python train.py --model="image classifier" --dataset="Sentinel-2 satellite tiles (TerraMesh)" --train_examples=72500 --image_size=24 --crop_scale_min=1 --horizontal_flip=true --translate=0.12 --targets=["main land cover"] --num_classes=9 --arch="vit" --norm="layernorm" --norm_position="pre" --hidden_act="gelu_tanh" --mlp_ratio=6 --head_dim=64 --fused_qkv=false --bias="all" --qk_norm=false --parallel_block=false --inner_norm=false --moe="expert_choice" --num_experts=8 --moe_every=2 --expert_mlp_ratio=2 --experts_per_token=2 --shared_expert=false --patch_size=[2, 2] --layers=8 --width=256 --positions="learned" --pooling="class_token" --label_smoothing=0.1 --loss="cross_entropy" --residual_init="scaled_by_depth" --optimizer="soap" --beta2=0.99 --learning_rate=0.002 --beta1=0.95 --shampoo_beta=0.99 --eps=1e-08 --precondition_frequency=25 --max_precond_dim=512 --one_sided=false --adamw_lr_other_params=0.00075 --max_grad_norm=5.0 --adaptive_grad_clip=0.1 --ema_decay=0.99 --max_steps=11000 --batch_size=128 --epochs=19.4 --lr_schedule="cosine" --final_lr_fraction=0 --warmup_steps=330 --weight_decay=0.0 --adamw_weight_decay_other_params=0.05
Rows from block 3 of a small image classifier, named by matrix and row number. Rows with one number within an expert belong to one neuron, the router's apart. Each number is 500 + 40 x the weight over its row's rms, rounded and kept within 0 to 999. All counts start at 0. Numbers have three digits each.
Before each expert's rows are labels from the 100 images, of 14976, where the router gives the expert most weight on average: "strongest on" is what is common among them; "patch colour" is the nearest of a few named colours to the mean colour under the peak. Only what is clearly more common there than usual is listed. The data: Sentinel-2 satellite tiles (TerraMesh).
# router: router (model.blocks.3.mlp.router.weight, 8x256, trained with AdamW), inputs 172-255
# up: expert up (model.blocks.3.mlp.up, 8x512x256), inputs 172-255
# down: expert down (model.blocks.3.mlp.down, 8x256x512, transposed), outputs 172-255

# expert 0
strongest on: crops; built area; main land cover: crops
patch colour: brown
router.0:527530540461548529485440531575487435522411520474532506527514495489488521435534540503485458562453609490557425524474411472490466488539473528507514463537511496490574462473480480443493527550456476547540505510480460554556532435416502530447517518483517462569
up.0:469515498529501564556550460505570545477522457479487563479500517548469516458521535502535529535537492556459552560524581519467531416476465532507627475499471494464439529461483501414507500495553537450531477528497533488488457486513544475484465550449473435441
down.0:501501519528488486473488494457511543457480505496461435506453481534527555513401484580479582475476472445498437474413453437512566510441476460571506488487516442544510481428483475540446491500523482510492508504539483521445501526476495466462532544579488469395
up.1:496586533514512530523495429488447511453475483531439532506522468489496513478481533442417433519472494505496492567489538526549489505485574499495458487539512571452534456547497442525469471439452505513516491481531478463536513437535529545535543490413505483544
down.1:526433504457549468504529479467540482468476538536503524467501569536466493409469488507433522469549478552485563467481408475437406532472476508554484563532522443450439568542487488583539464468449539512474542517493423517451416553556478441527520486516526532545
up.2:494559536441502517490520505506486475562435443479477484509514596572554471500557494546472518490512518534425518515505420499483566549455519487530469592483552460503480508491438465547470539473541481439570536497457421501513522475534520505501473494477457440508
down.2:524466577471515455494456474463436529555457540438528547575458472462505517549425525476463441475535536511518520437488473478455554456455494515448491554471472502467533498515509510469519524464430459572534481453515528472561406535508563464467525516524490414546
up.3:460482517513446491501490505533525483471509516566602433558463478482527530580533545470516521549481540526476556541492476469444485493477559531520520576516497450524448454527499462514429496482516497468544592543486499509507472535529549478521498448543461612506
down.3:479471479476514491416537463459480512450468486523521549477570495496511520514479483434510417485493482461439513442530493479495453478469486463568536495510553517608521526509531479502533476561439457579551469484474504532403572484558555567514539511458447534492
up.4:503514520448534427483511485528560473501483567459553446419537476456506433569543478417473610468484482503458496521489541529524499490557521497494472521484550583498485502446466455481509514540419545495444551431509524535486486497509504454466531506533542449435
down.4:523510562508478490540462500423508493483458475498551463489486472537436536474534590460495479532464485493509566445491489500485457471509475430520530441460514453469448475508455554473503503457545530484531482474432585452493630517527545422497567490536473568472
up.5:532534516547507523530476530499501526512520505413468499524527466516554544573552516466522470501451499531529441523491589450473410427527516495538435594463464465496497534467509449514509498559520515495533520455531512519499470441499547515502535594471552526497
down.5:504462477480481389463480399506479567463516482512486502412519575497450442525521496517525448513523538525413501420458499457516460490518490459498531473516532543502431398603511492478462432550463547440494487437424472517572508534477512529529581519513546499512
up.6:474606493495523500548524456496497508514597552524596481573558497463494509485542522549531454433516479451501440493502503521474489481476532547485413550569506517521526547459572485524494476495485493522467431537502536485456462417493491477527481520496540558494
down.6:489497413439512494472499530543517486483519498419537477508575498553471536515417507502437488493505487517498460508458500512550488470546499474416446447443519528490484524440588485474456583474558486501455525514475457509478507537491536491475535481498441465483
up.7:456499526551427532550518529491489424451517554514532592528469391488510511542530459504527521451453478438468541541533526453442422520504499544485499479611513497448439528486473438490493489502556520532558525457470426470452503549509509483457510508398508419529
down.7:480508484513476454507534512533559517517528521434560585500516538603460463478522552466516510537417537451486533491471515475481580547542473449545475547443515570494491466487530463507496499545505555576513557481472539524495490430518483471490494573458494517502
up.8:428515475497517571467540442530448473533593509505493481486440503514501490481495561456550497487514456543455479492554573494473489483479470516519432548468453513524414541512518534558434482476471607502538472506518529507530539546574509506524469519518565511503
down.8:452456489495457565538583491401502506439557490479526483451543474520554483533475432520518526550555477485565432592494503480492480513510488556496544470460475503507505539551493583472503552531544505568430475456538504572495474459498529554482445542513505468465
up.9:437492559509476584438537451528581462461483517548566439481489481552524523506500530543482453416579529527528532469533470491452472468592497525505493445521466497490487471481437467491477491517491543516542508520516476504452573457515512518452405492450521501509
down.9:457460493488594459533490499511464498532540436503551582514432494517477463536544577481540574531464474525473542534460498525455487558424548481546559548493482523472479524511440426525551514486450512521485512469502474562515523485520528468546523475473500443466
up.10:550527425500500461516539506523488609465480472472466478577498468490519444500444541501508470582459527527474485547492444462580464485518510522590457508511454524439513553509542538566554539505526501377504477488509413522487465462565535580484464550526472424518
down.10:534532402455599487432491523507496506489523450533487536518535526524484472553544450521511484481498536485613445505468461512518523458527558516449489476529471470498516505459522505493527511481581489427580486468463442450521445504480459471535458467542465530509
up.11:466459552458529523599492586527561478570481579469501499449490611536485523492527559567483480498507539483527486533506427483473538493558573523488430470546510432423575466506419517492504529521513478496414548462515493533545552552543493443481463535470531487439
down.11:487513504525406528503522522493616491478548499491504515516503463506536422563505463440493499479569492487527526470459481571485473525408518477515448509556534492494537550528500484472502480485555511453516473480456492535576549489574565531522529463486492512504
up.12:482542524518578476471510443486505510568483512481513504522532397495459453516563491473453569477521512494454502484497541545503529524520538585509555512490473436485547469519521440533527479457548512582540556501476458520611503421458529532493474493595503495477
down.12:477506489484496473431465533507430457479508482502507455443506497482459461519526559503459458514422493519549543476549516475571497500513503406525509405471512479537483488502459496523614458543475530486443443505532502519477575531442526446486493560485485514537
up.13:464526423542538540534540505486520562499489492535584479484542540488469532514469421517528498492537574481459521514503457511452481530499501513473559510516469514488496563435508444516555452478542443527473548498422534512519470515568532538524502446458474447555
down.13:496523490523576453515471555575531428453604447483517446556485469554539463559508444505479532539513488514515551562554512511431440525521518529444501445503576462489535489499562549513444517535471483502579455443524542549516479481531487541493537475405547544490
up.14:524503468481433572490509528452548495530553520537543563538554549503470474470510470557486465448527488449539535512482494506467480494343477506574544467473489513441452541541544474588452578502498509464504508473482432492407476440474470497450464496541536518537
down.14:481503480486475517506551466470469549430485570495527431485522455526477481540478524527479489452448489454500542477483518462485491512555527514474541622491500479521554475534439475489512508596515512494557557538546483566461471458397443512495555519411511500437
up.15:536488483499553570509496468541409538484481484502462462496458553492462504531465623410539542446490587523452526476506414464549506574516491529470521504491466460512491451506593494499528508437531453495482465462520507517546521521471571535374455468513469528529
down.15:467522509503565483503431506534402460523523512578539517480526525473538532495459467514551527454508550466448447484536481537486425489504522484456453503547546481506497539560527444455553541496476502530498491484519460487486518475554448540557513446537488500456
up.16:508543456522480516461493505523530493519574515552508544513499463463517494471507504514455523482504466589477482515535496447487437498497473538481517532424496530507472543464439564409541558509486540453507507514490470452415485453472453496527507540530536453506
down.16:541456502445493511564504521548460427480496440497486592499534520483517495586491520543434531494517473470490496512478536507471464534491546524510422528554495546424482519496524577495508506486533498455503438430412437505613496527462519504509488463493444494503

# expert 5
strongest on: water; main land cover: water
patch colour: black
router.5:497510550453527470422492476498484485549457531475550439477506496448510564485479551496500476476485549560530533473449395551534473537539515447465495422548528512507480452509491467493581519500519573467514531490539507527548477458423482525537487489502493506480
up.0:605543477453443509537466508448492515511523541517536480463510496571449487563413490535510563524489534546489524567496483475525532451492558563522467563489556496534455474455453516507449507526484538498521453438436540486409455489466523518563503420443515489470
down.0:494466474456467535570549612442524573463509493454477483526544507498464528543552495436486500445490551516474482402391515552508487471503530484475468472432467581553518530510532477508454511454590452521492448524479537544488486437480557519519544470520500497421
up.1:488431537482548527477570471506460497514514521545473537522480542597539477491453524499495449581436502511512461510545540488461400514449523478465493439489528449434547531544512539537511448467509500482538430465440498507541426508522507430503549566505529558592
down.1:496476459507530523562504478498499495443565489607539522446541493571473444580441515504505478491512498428501476491492482452434523518484621466551541505542530489528530445465499455549475462408518573487479458510499475455466531495454486506459570526453519494525
up.2:542457488507478425476477488553570487491457548492495521538538506548591443506442525547571487517527518482512423512451504445514505472476525555543602547487516470469527440485460497491499459507538460524549580436419491451527507524492464506500548517476522538601
down.2:499518541513496460396468508400428520580475473533456457546523519437476502536497521454474475489509534493479493504540491535497492504496476448455418513440511559526533458466540488580513487448520512448472500521545536497527466489474503483522517487529437550511
up.3:457480437537421465537489492452503517448485565490452461528456443509491484544535562456480526519478525462516519539552455519565517409471504500538533466504436501511465478479527389451528526447477535532478538599493498563506486509497500548482493429522497481509
down.3:520558519482505485467512507515539530537493469459492526516537489539541534491464511436567423510538555526532520590451463475529478532506413536541430494565497561522519522528404492470516534524496499519464522475504513436499521524514522540512550476541491548479
up.4:466484504498536501457471460492484527488509543527437584587488487477497494515493467548486517470543457537566435529518506488555501527473470471535526483559543499425514528458462543554585511531502510505461509527449500525509546508519520435527499592475497469557
down.4:480533593529515478463481482424480512519493514474547473398539608452483478535506544513464495539512528410479440466440537496542496424452454447549497522492519534561501473479386459556467489522513519429442529451564459501506589464510430492473542471517452480496
up.5:474533497526509554541426473471509506465477516446476506452504515455510480510430532453529487477462513517460433475525459440504479514489525444468514508471525453519547512477457569541437509481504498429537477502448501478570514513547475476528546459510470486592
down.5:494492468478570496469494484526535491508429559533395473462551553532502491465539440475558458498508541470534512576514458540527476518508437555513444570497434524514483447518497490510391519439435424449461509488520558423465533497408496533455480501471437503464
up.6:444576556520417499529460537458549473493454479524448446457433508558455491429474442497574539442493499488531441545493537555542534450480546589446488471492497497470442521493482573458573527530504493464474503478465572480549538474496460482546530470490526478501
down.6:473474581530523481530506521519521555498476501486580525442535487508434488498445582513497487475422503539530485506467512459537475472425521493491463492484545458483496454482497537404413518580493474538546491531510455485457478513570479539560489458527517489468
up.7:594447508554516463507452454562521469463515490539528530472531466523466473505510465562529531511537577445617497507508503500512426474509548523535530454531473510494560501508495440514495558553420492463551550507502477544476536577459455534486510549448537477523
down.7:486411470449547551482499481444481447533485484459475589503493548502484530502476537467493483555525488528483532482476509456509533525475495552486516479578543535448615466503460437533487592470477443497456534491466544483520504479477560487513456514511498473507
up.8:436493500511541466470503499428514444469512580531490504562511477612457505527475531451453522409547491532521477511479481512559514519556420594480477576503535516528551520515486530507471464439467555517485501532444515506500502500539512467512446478539573453521
down.8:528507506464474501516480466548464536505510497505568491476510480528461497469461544531542465532442520485430545450533489473487510477528442443519538437601463444463484566511483429438559465523460486508476497434515518512470485502460545569498513439511458571449
up.9:480516473537512457567453476483556447517463559485543554542472505471412581569497538517484497485519510482470500526506509513515557502510487548442505494451478514589483556482496452572463490500495516480473557545533568481522516456478512464484541546520480429460
down.9:440505515494443533483493534537493498518529517551501482487442504535468511520480510544499452478506567485472480405518530576498499546399445516483489497524546499461496421418511476505505496516565523532492432530438484515514472517496557545447510523473533587447
up.10:485413498439536454462432519486490556501459522581499481517532507547523482468491491448476477576487548526498479488467543476511510578462499465441449467474471549523514425517500501410466485436497507448457454466507503560510513450489538497542400536455452438478
down.10:441527469485490492440515402453539493486456501535490530484476526458511479405533497472452530465496563422511488524478443462554497485561498481509499471574456466479476438479400501502491540545524513519501562509477582485479476467531516464524584474464491486469
up.11:460491501489544461504488527473537467530456551467557527530567523503458412442441385536532489506521498526499514496402450471465477455527515518465467487468552480511518488497516501555459485495538444490516493445463462585531572476501551546500429467419426402523
down.11:470531537567487502501483449494487479517550553469448507499588500526445537546564406492516449516506493426439531566509506478507437518565435440458546438504468423548529436490443492449541498444442556567558491506491467505479466612590472460493506543516514494439
up.12:403483463513474551513443545514405490453533605507565546473569523470507527491495529473517514430425531476503593531531524533455466470536489518545516503442555540513428529548513450567489418507529541529528519428513448528558460495485567529479541513494462570529
down.12:561499554485495475591417453445483439535512565535430539557474583450607460528594467486473572540470406501514533520538458522530440407473563599549496529491444512518544532526497524544493531445498446527471569479519471577484452477554510505490511476533507512500
up.13:523523511488543452466489464510520545448453472542448448448483517494475515512536509526509532485522498522504492598508427472531500528535490435546549429503529483509475513477481534449504498506438513496449516386416588493523459522358515500551462551513564495502
down.13:496435491526480477600488519502484532493530541478509509463442441476548534515488490556533551519424483446554447505488529466453479529470491466515545596532550458489498510467524565499490586493527550506491485510498477485470584536507502517528490515511535462456
up.14:402652479488509526470515438466548501560482463468534536477477516505517477531484468506537453540505461460449492473546528467539526453435455510429513531457511505437495570546512533512492489481538402569535480502462486446532500548564519499437490451486479515461
down.14:509535482528479507526491568535474513499529526441501462613507385467526458496439527541542475524544493507546499520533507517514500461523527526545560407475550471547459528516540428477465528481518510506516501512538479484521459458469476534567547538548452490495
up.15:517428535455519467491547458476582528441538542552516447468534526516491614454504566478478489523531549492425465467523498544452495475518390512509481597461574518458520558454499436532513542511511518446505520536470531499449543544493526588574522421470456489508
down.15:472500506509475497522486526461477557496495457503483454447532538473516466497482560505507530449426518455421434443560471427467493497565529589549418574533490591482550583532519507522523504500538518498548496546519577508435535491518485535500502452538555486571
up.16:498417516553464503481506408533567486513468517589517553545508460459585544526548494514481532537516526454519574563472452511478444499494474443514440501597484476498520508533451551535526504479541551480478548494463520490495510481549403531424505567495502499459
down.16:532493554575568463482467556424485555543479525491447570530428535481524529503497494423548543473452562535535452526457554485454499536463533448619488503486430540439527555538526471561501511499455536539551527545490474522514503517511502459556497517533510502546

# expert 2
strongest on: main land cover: water
patch colour: black
router.2:476570558520523513522506439495592529430506465488457514497473525529482477541511501489491486521445524478524534423558513547490550562493539520530412511540540522531475498497536476531526481505541520503521445503525502567519541487466484449577473499504503542441
up.0:508515526531501567476528511494478556454518478517531448509468491495474526443470519526505565514515499491472377441525490442421540533583475468480527467564453452492490439564514508494521497519507442456549447486466570518487439512492440535502592438446507529502
down.0:457494558491475448457487510512454474562532555554500477526487479484528491510552439412509541562503509472517570527527509480560484499472484569530467473568528560533512506533405462432495492507547488575495463466437469540506548461438460439457497513535507499498
up.1:504474580526452501545504538486626476461433470478459489487553505461544542499512498559418472508528556469475442493446511457512449438518556511564493406463468430553547472541542468538477455540451558494560472449514472544533469441512544491494433547428515448519
down.1:473481476519571573515452431549464536501498470509463476486455485490512431472472539486549472490572490517481414583530447571477486517493530433495536525465493526524403470483525533445496476509430525497535518491494579447442499506494410519577538457572443529478
up.2:436526452509491514482562487445560576401515546509471503481538481540460484523468431458468476480502498469519537492510570534523521514528550471514529395474485547459544464513469508421539515498509513536505513497414520515470522509496555509494596483532529488514
down.2:562432562547500461402522445513519523490545507472494471448489496544498494485521485548453517544433533519514562498478477508483556528571513548490476502503525477507549467493545496452491468438500456562498520515518553422496491498586472484520545501501494503543
up.3:521463556450488523589524489484506511462476370442451516496519502382530484463510495554511492440515441508554548439514438501487490524487529433528551527514513502431516559483481486589541505440444468480472452553471480555516514438526490522547441508591511635516
down.3:443592510536511553488566490468511425557488571490538500460492424534532572513497486541509509480496406454499493527502486539518512479523507490598450451514514463498524540462532515479460465511553515530500522489463489538511466457502477541440492504565469450484
up.4:515495520433401469492591495482524481462516507561504566505498482531562416459489524496477567507576451458473512466508458490446532548526418477476563491479416554464479575485482564514464506569485553489484461500453419508510543528520482513568505463507514450462
down.4:486445445513479501485501429500439493506516526448452442523462579532495552480521470554461519471459502479487496501488486504451539557486475525501426483467472485513539538428431466476547496549499483475481519489469482580520489485571539405482560534437581533581
up.5:527470471542589537543508530467632447452517552468536456474529414539493454496512537511500442477461508511445583510472445503552563486450496530462546492455403478442510480522537460514458552461467490533558499544466497524454512530482554502535520548502498488504
down.5:496532493517546432502501474543438526423489515497543502438556541500527584470530502529461549478543457474541532563452477537568479481503477522469499510483476549504476505471484530482541606531420552478456480511455489416546497522542552504506420516509463471436
up.6:477524499467486475418482531488471443495464536466528482490573568489499522573438569486506452464491517477556536564514501548541516536528483540530442528541573576465459514566482507414507495457547471477470468431509502410525450474501457537607480560518472527484
down.6:500416534457436539548484437420493480522466493458465508494531497424492501492561511491465541532522537471438483532516484485500414463517480448538574517573493411516575560533466457503455493464429458418487489544500524583501562514570498520485514518410473520478
up.7:517556564553454465478516512487560455578502425456432542558490476418495515458470514416450483467526493479461516546442478465471527534515519468454447529539513555498522505548485481574506569549453408489484462523525488552467419488502519497527476561504564452467
down.7:435519460533507464478545568478402532469553523492535479524489483482478477554514592537501531505494509512448517461511547486515448544488569528470553535519530455469528509529497586544544486455452485502503544479510475450557433484517474419452530480533446509568
up.8:521498500482416517532503494494528533538482544471470537462545532518429498475521524482506495597537509549388518574508537568537488505488503535473529495531470508536543508483540469485451547466435514502548446546486532509516495513537468474489473464492502514508
down.8:560507437520513509481477472518512482533538530504424476549554445551519503518544512528485483455498504476523506467493580499434503465522509499530519503531519553418470471539467512475548502566489485492550509427505514445515436450524510511493574466526542489496
up.9:555552542524535426515504426387508484465493519453554429545430470526501538521521477534435542434481476512445512531582540486464470443524456465516555478512524500547530487477450518485435543512487499546552556526502483548505482528483457521522439499472497543546
down.9:552525462450500500500511438437499548532530484463572534554527440521485454457498494517489473525477459480496498600487476530523493428550516537470518520524459472461505426507488506469516529438556532517481452462519508470459461504537408445559541531456523496491
up.10:530507456506475467409469479503577480502604452527486539458534495544467626515465460468496426482515477462496480519485490483477512454534496502534470475438491445470556452529501434500467467527450546446509605565520437453526527552488512561502530503482555564492
down.10:531498470514478529427522502474478484474474547533488470503481441427480468466391480518478519538495533460505547415489497511482506470475490500480487556532502518584445443473504511487500499460464536485457402478476603546489425473566496457454543534483534463436
up.11:524420504473458464543526523475535462567546469523481509472469459499486514428524525494482571556422479467416469543542504533483484456471492515457487467497485441529468458524542499546549453509478436526528508539459507488493519468435549498432512514529483497525
down.11:456498512477491495480445573514476528459545467472516516466457499499511529543508474484563467485529574513508461439508497568520504467527503460497601540519441494492477498527485522468492487554527532454567471538584511438496473513538439487520526528469526541498
up.12:529515471493502557608496466392530454482566445496510502493494430428497453486484448496538519448589445491523557487500497487424515454507555456473453508504541495532557465503493486529507531508509517421484403482535472544411458554485549528501536452507520480576
down.12:468484377512462474491465493591466561467547482566497504489498574485473448505511529507527490511468538482462444449497508530572524551498474413501531541460503564595488483541476478476446457448521517503454527468447540547467480473484514443526538499449559477486
up.13:443572546480449501535547568516489491498512485442538557451543595452547477485509450479450548455582488446539489499521462561439529466468499606522466477513485489469461534507497494472479576537480555468499439501480539493547488529480531533537484523535601503481
down.13:512551491532505439400511476496536462515472520592407443549459468512535523550558559593479551513452527490501434484481564524445470531518494477419507521534435486528529543505527476549534475560519515509530519559502494549502525523589503520488474526541486533562
up.14:456494527543473515534448591450494495535521509454532458524513512571442561408421540494519501573468449472600491532503519503501461544480495520485475470455494568495465525493556573537508533543454546447504501536516514495450420556536485449530481491451464519503
down.14:438508462473503476523513426449510528562511462464581495491474479505534545513502513483421499514531497486486491463535524496530475519518521521478472476516449524518508502506501503576523494482481432522456502515454454502471525454489544444465576500481520444516
up.15:558574502483524569503527536558494480436450421451513544524417529523536476481510459422488502528491428482567496590513513439506492468518482594456534439502508482513508494480522465532583543558484448508504484543492507494420623473471456470458522451547517485520
down.15:515501412532487548507469528488476567472442508532512501488458507529525517525455477551458493492505574544567428483530500463465473492501521400511474426484481470537442497438514459489487446440498456491454562451484460483521529507481597535539518462503502519478
up.16:501562411476558605577526445455465477495483461445479449449410500565449570525469469516481510590477547487490473509487509571509506498477438469483471575523518434544531462417479489511532482427497517494522503512530413433536431533536501557443458500512553541475
down.16:395511504473480458568452468447472563490505485486401501490472481525525415495491501502450492394402521463486460499558504498523453442479456455589441537505494566441559500561491538454463544491511466537457491500503479438461542448559490515565472437543453585500

# expert 3
strongest on: main land cover: trees; main land cover: rangeland
patch colour: brown
router.3:566485479543509510563464556556530556521514551469543492517563475462520479565457473528531482468564454482455515483499557528510468490526468514511556470531433461538481569424482546533485566479517531457491461447500516502515515491538492444559563446437464491493
up.0:479517463525502415486433496539443536497484556445447485519518520425508496448511497485470470511454522500474463468503521561476503461457520474532542549489571540422496508508534524530475462404428519452495514495525518494439555530566445499597508412559512474493
down.0:507525427517478463514464532480556407438526536479538503512501553529469438465500500441520489499421481410482479488532547561516483485487487494507548469598462418547431598480501425515512530524552504559523397470467492534517453544475523531514456529499456508479
up.1:522504489572479485537511520530536503478501503551442527460551467499490499440428513482502532510510458499570514557480613529483496424504557510552538447570423522492455496510431542514460492461468472461491450482467465451550455559484525451527526454420490592405
down.1:474529540425484484406501519482446488502552476530490439515470486465539537497522450541504458531516487469515519515522436458522499456399506499552441512429536457477502496568464529510519547504518465493531496513536555456475530485529517535555463470464446460482
up.2:416500445422525555525492527512490467507538501523509493471471467561503547497530471484505591465465509478514473582456479481455508485528473505495489534514516440468450551520490481483530499565502498483484498493500459578562539466467517528545525476524488481476
down.2:438441594492529492440554523466471478502478417482460530570527493484492472470434513570529492525594534502453438519520512555506530483504499572452512479520411556489569561461592534498510523489493486509495490484440462454525478476484572441525466459496507477519
up.3:523507577462496468469542591451511462539505397462447517508554425439548567478521494459547497477527443515504495498485536459471500434571489472442553481499541512465525494593451403461475502570469549491469592572532564503533491493465446489477487548501512488481
down.3:523509483572522518429476503501499546501482523428514529501520487470519560484493484566477551511454585537421423482442496488467518527481410494465481522480487492583552484500540464535515554505544472475419476514478489542506534463413442483511459475517467462518
up.4:586483441497503553514516536481583492456539516511578479552492513537535421473419523442471543535498487514539478564533529518464519484430478498525490468475567527512513493502448438559414463478544506456534477411471516548573504532498518446511506581480439490506
down.4:498501434491447513524499434517476511539509512507529520509487566464460485431538494512437489547539499406472536438487530497471554449458480571443433477529479496548490467581498527491516532462504513515510493564513528465531545572516529483490517397503500431534
up.5:496437486466498477502481469549497466434499474455554457491500527532557562473437532489546510560466504515511492521469547546488523449504535537479521528477457479468470545534519475467503490421514537501461455506560397523513500515471475549477575458557566530522
down.5:474486454453508448538586509526484509477509497466513534550484530530491515443480527524507466580531464475501432497463456560536444514532524486519489513526462575457420502505516509557534504522537541488500557479412459523456458525479437527522536522488452539500
up.6:536487562518492467446511557515518459480493483451439522518509468522603503508487458504512539459531575477518458500432560468591523503443449490509515602514484516446491476558480459463500440570501511485497571480478449444466571439501486535599511499522555522460
down.6:558512545534429495596481554526542521518465494454438469439513523514465469504512479512492522559464487485489502474501484486426553507505526464543510413523463490564555495497511451564525500515542467522518475534493522470473523498501464544405552472606489468458
up.7:390530458552566585479416546480502426521543516505521438553504496511446482440465466536480458497502493555540508551491426498424546533436505532562492468488467486491469521438508534461546479531492503498553569535509440585454499511510514495520500495515534413500
down.7:431468528509471502420527439412505504488493440420468501491465456464465520551492569524557508541494534447539526462485552429535534550476442544502433551539473390485416462505490500509462545442492375474452458520498478511475522535482448454465538481529483525461
up.8:476529474517503518477467475561409453466492527532514515490467474573503489518527478520507450609460587553506456504521479541517471462508475549559565513447438476445553540412531458478557466477476497492474439420554506491473557554475457546473516448463509473491
down.8:479424468511549511483535419461506536454444519520542467546503504450577613523489531462532452453455531498526528513421551565497553564530510567456492460472523482561455459508585532523547518553493561527567459470476475477472428513498537520496497539554414505397
up.9:500565475501487532529497448507512448514480485475528526518490471515443502531556548571515598483559458479480466526490508487390476529615518573467465489560478439469536557479515453526526445554518472529497488572394543477474510498528455443519535451574520543493
down.9:529481455548464501507463573485485495474472498464490451548524492564397496488487526507482477451578536471464518464473529494567519516432497398482538456486454522457514462523510561503531573521508498590487515496576476505526485585447517456495564552460482509479
up.10:535502491534501527521532510449533498504516554513542500538461549462516539523494492467513499430536466485414557477563502520488502482564473490498540525490530504509505479511487477543529489453505556504522512527529477545533508532491521505464489516500432533525
down.10:490497460511507507463529474508526501483492492495535561490442428529499488498505462519468534503461520566514504534554540477534510460555511519574484402494495624480498511520551484485506487468476447498584507438509580439497516529527480480450523539429501463473
up.11:519512429491534465505487576470504551500545517485507475499495508516480488544481549456516554508516555509509584509504559521544446430443451462524507540491421487484577550440536520523502515533418440520460551504561586523493550527529460583510500506465437497486
down.11:549439616468465544571447523537472489552540474482417550557516549496533482512479532543493504512469454500497470503504493540526497502532578499433464474510577545526464539502482551506548484540543550479488422440465461498523515445506490466473503480422499448513
up.12:549476490451430549494422499503477474474537548564498530517534471431545512582521472479468510507568419510509473467457467497435470433512493575470468483483521490447461492502503567494455485525476586481511545514488548448501428465450533486545434480557485563483
down.12:489445454504488516459509527527566466551502427487473520460450445496467584535499572519504512496475554503494531449570441474511520478527502485459467492504545475473512557597561572536543528495533456501527542500451449550519550499521437513499560560523473450507
up.13:533543473470420563595553501470482521439467562504400541474445518462408465529555492505439563461501538524474536521601542510463587591491446509508456531522533486444530484495567490441497470542451525494490525510530474488524487593549532544511447518485507490464
down.13:496513417563475537507498502432537509531429477529470534396463466537540586508545498447491525495457478494492486496547513493499510429520484565460452515486490459576491522485493502511425509422479512556477501472526452506481515587485495469513466516554552464453
up.14:481469470403508520531473497488492519482565527567546519485470527455499554501517566421437460523551548489496526498521411520466480457550558541520474581460455533423548495520537533561545478485466506538448477444453509489521563472523550482454507515553471484497
down.14:470530498471513517511523524485501546451434454521506564500472507474466521473514586549464529411463486551489551509453499458461480460459518497485551509528520408566507487456545496483540472501488515494492492508542588573400523477555493474464461541496541516450
up.15:507539436455514511446467567505480462556457490452482512507513485502457577486449486564474530490456498483597517524448411522476451510508527475493475574530547525489469436484544491556542582546494519544494522469385489597517454520516492552507518516492497546525
down.15:512477524503491417497534539511528426511479512500532492499502434504475548532561419468455458543526559522459448539505558499511546517458508547515573497410489538492447501509542524522515482532492418508514596527483534458572520557523542385541485448503498547499
up.16:431472436471481574530484521427440484494516515537512506484511543523566498476523555547473529506558494465513491543517526493466466444468560478447486511497597500505462538496533505484477444479551482477444517503525365541513482579503543584483513488499460528454
down.16:486442407494543483442528449519525444521554447524465573501438529455533498518481480518432544540502525570488535573476526505504497552574481508534574529486523513481494518429486470472445500588392441513538486519507454482532536531439404451509583489531567513589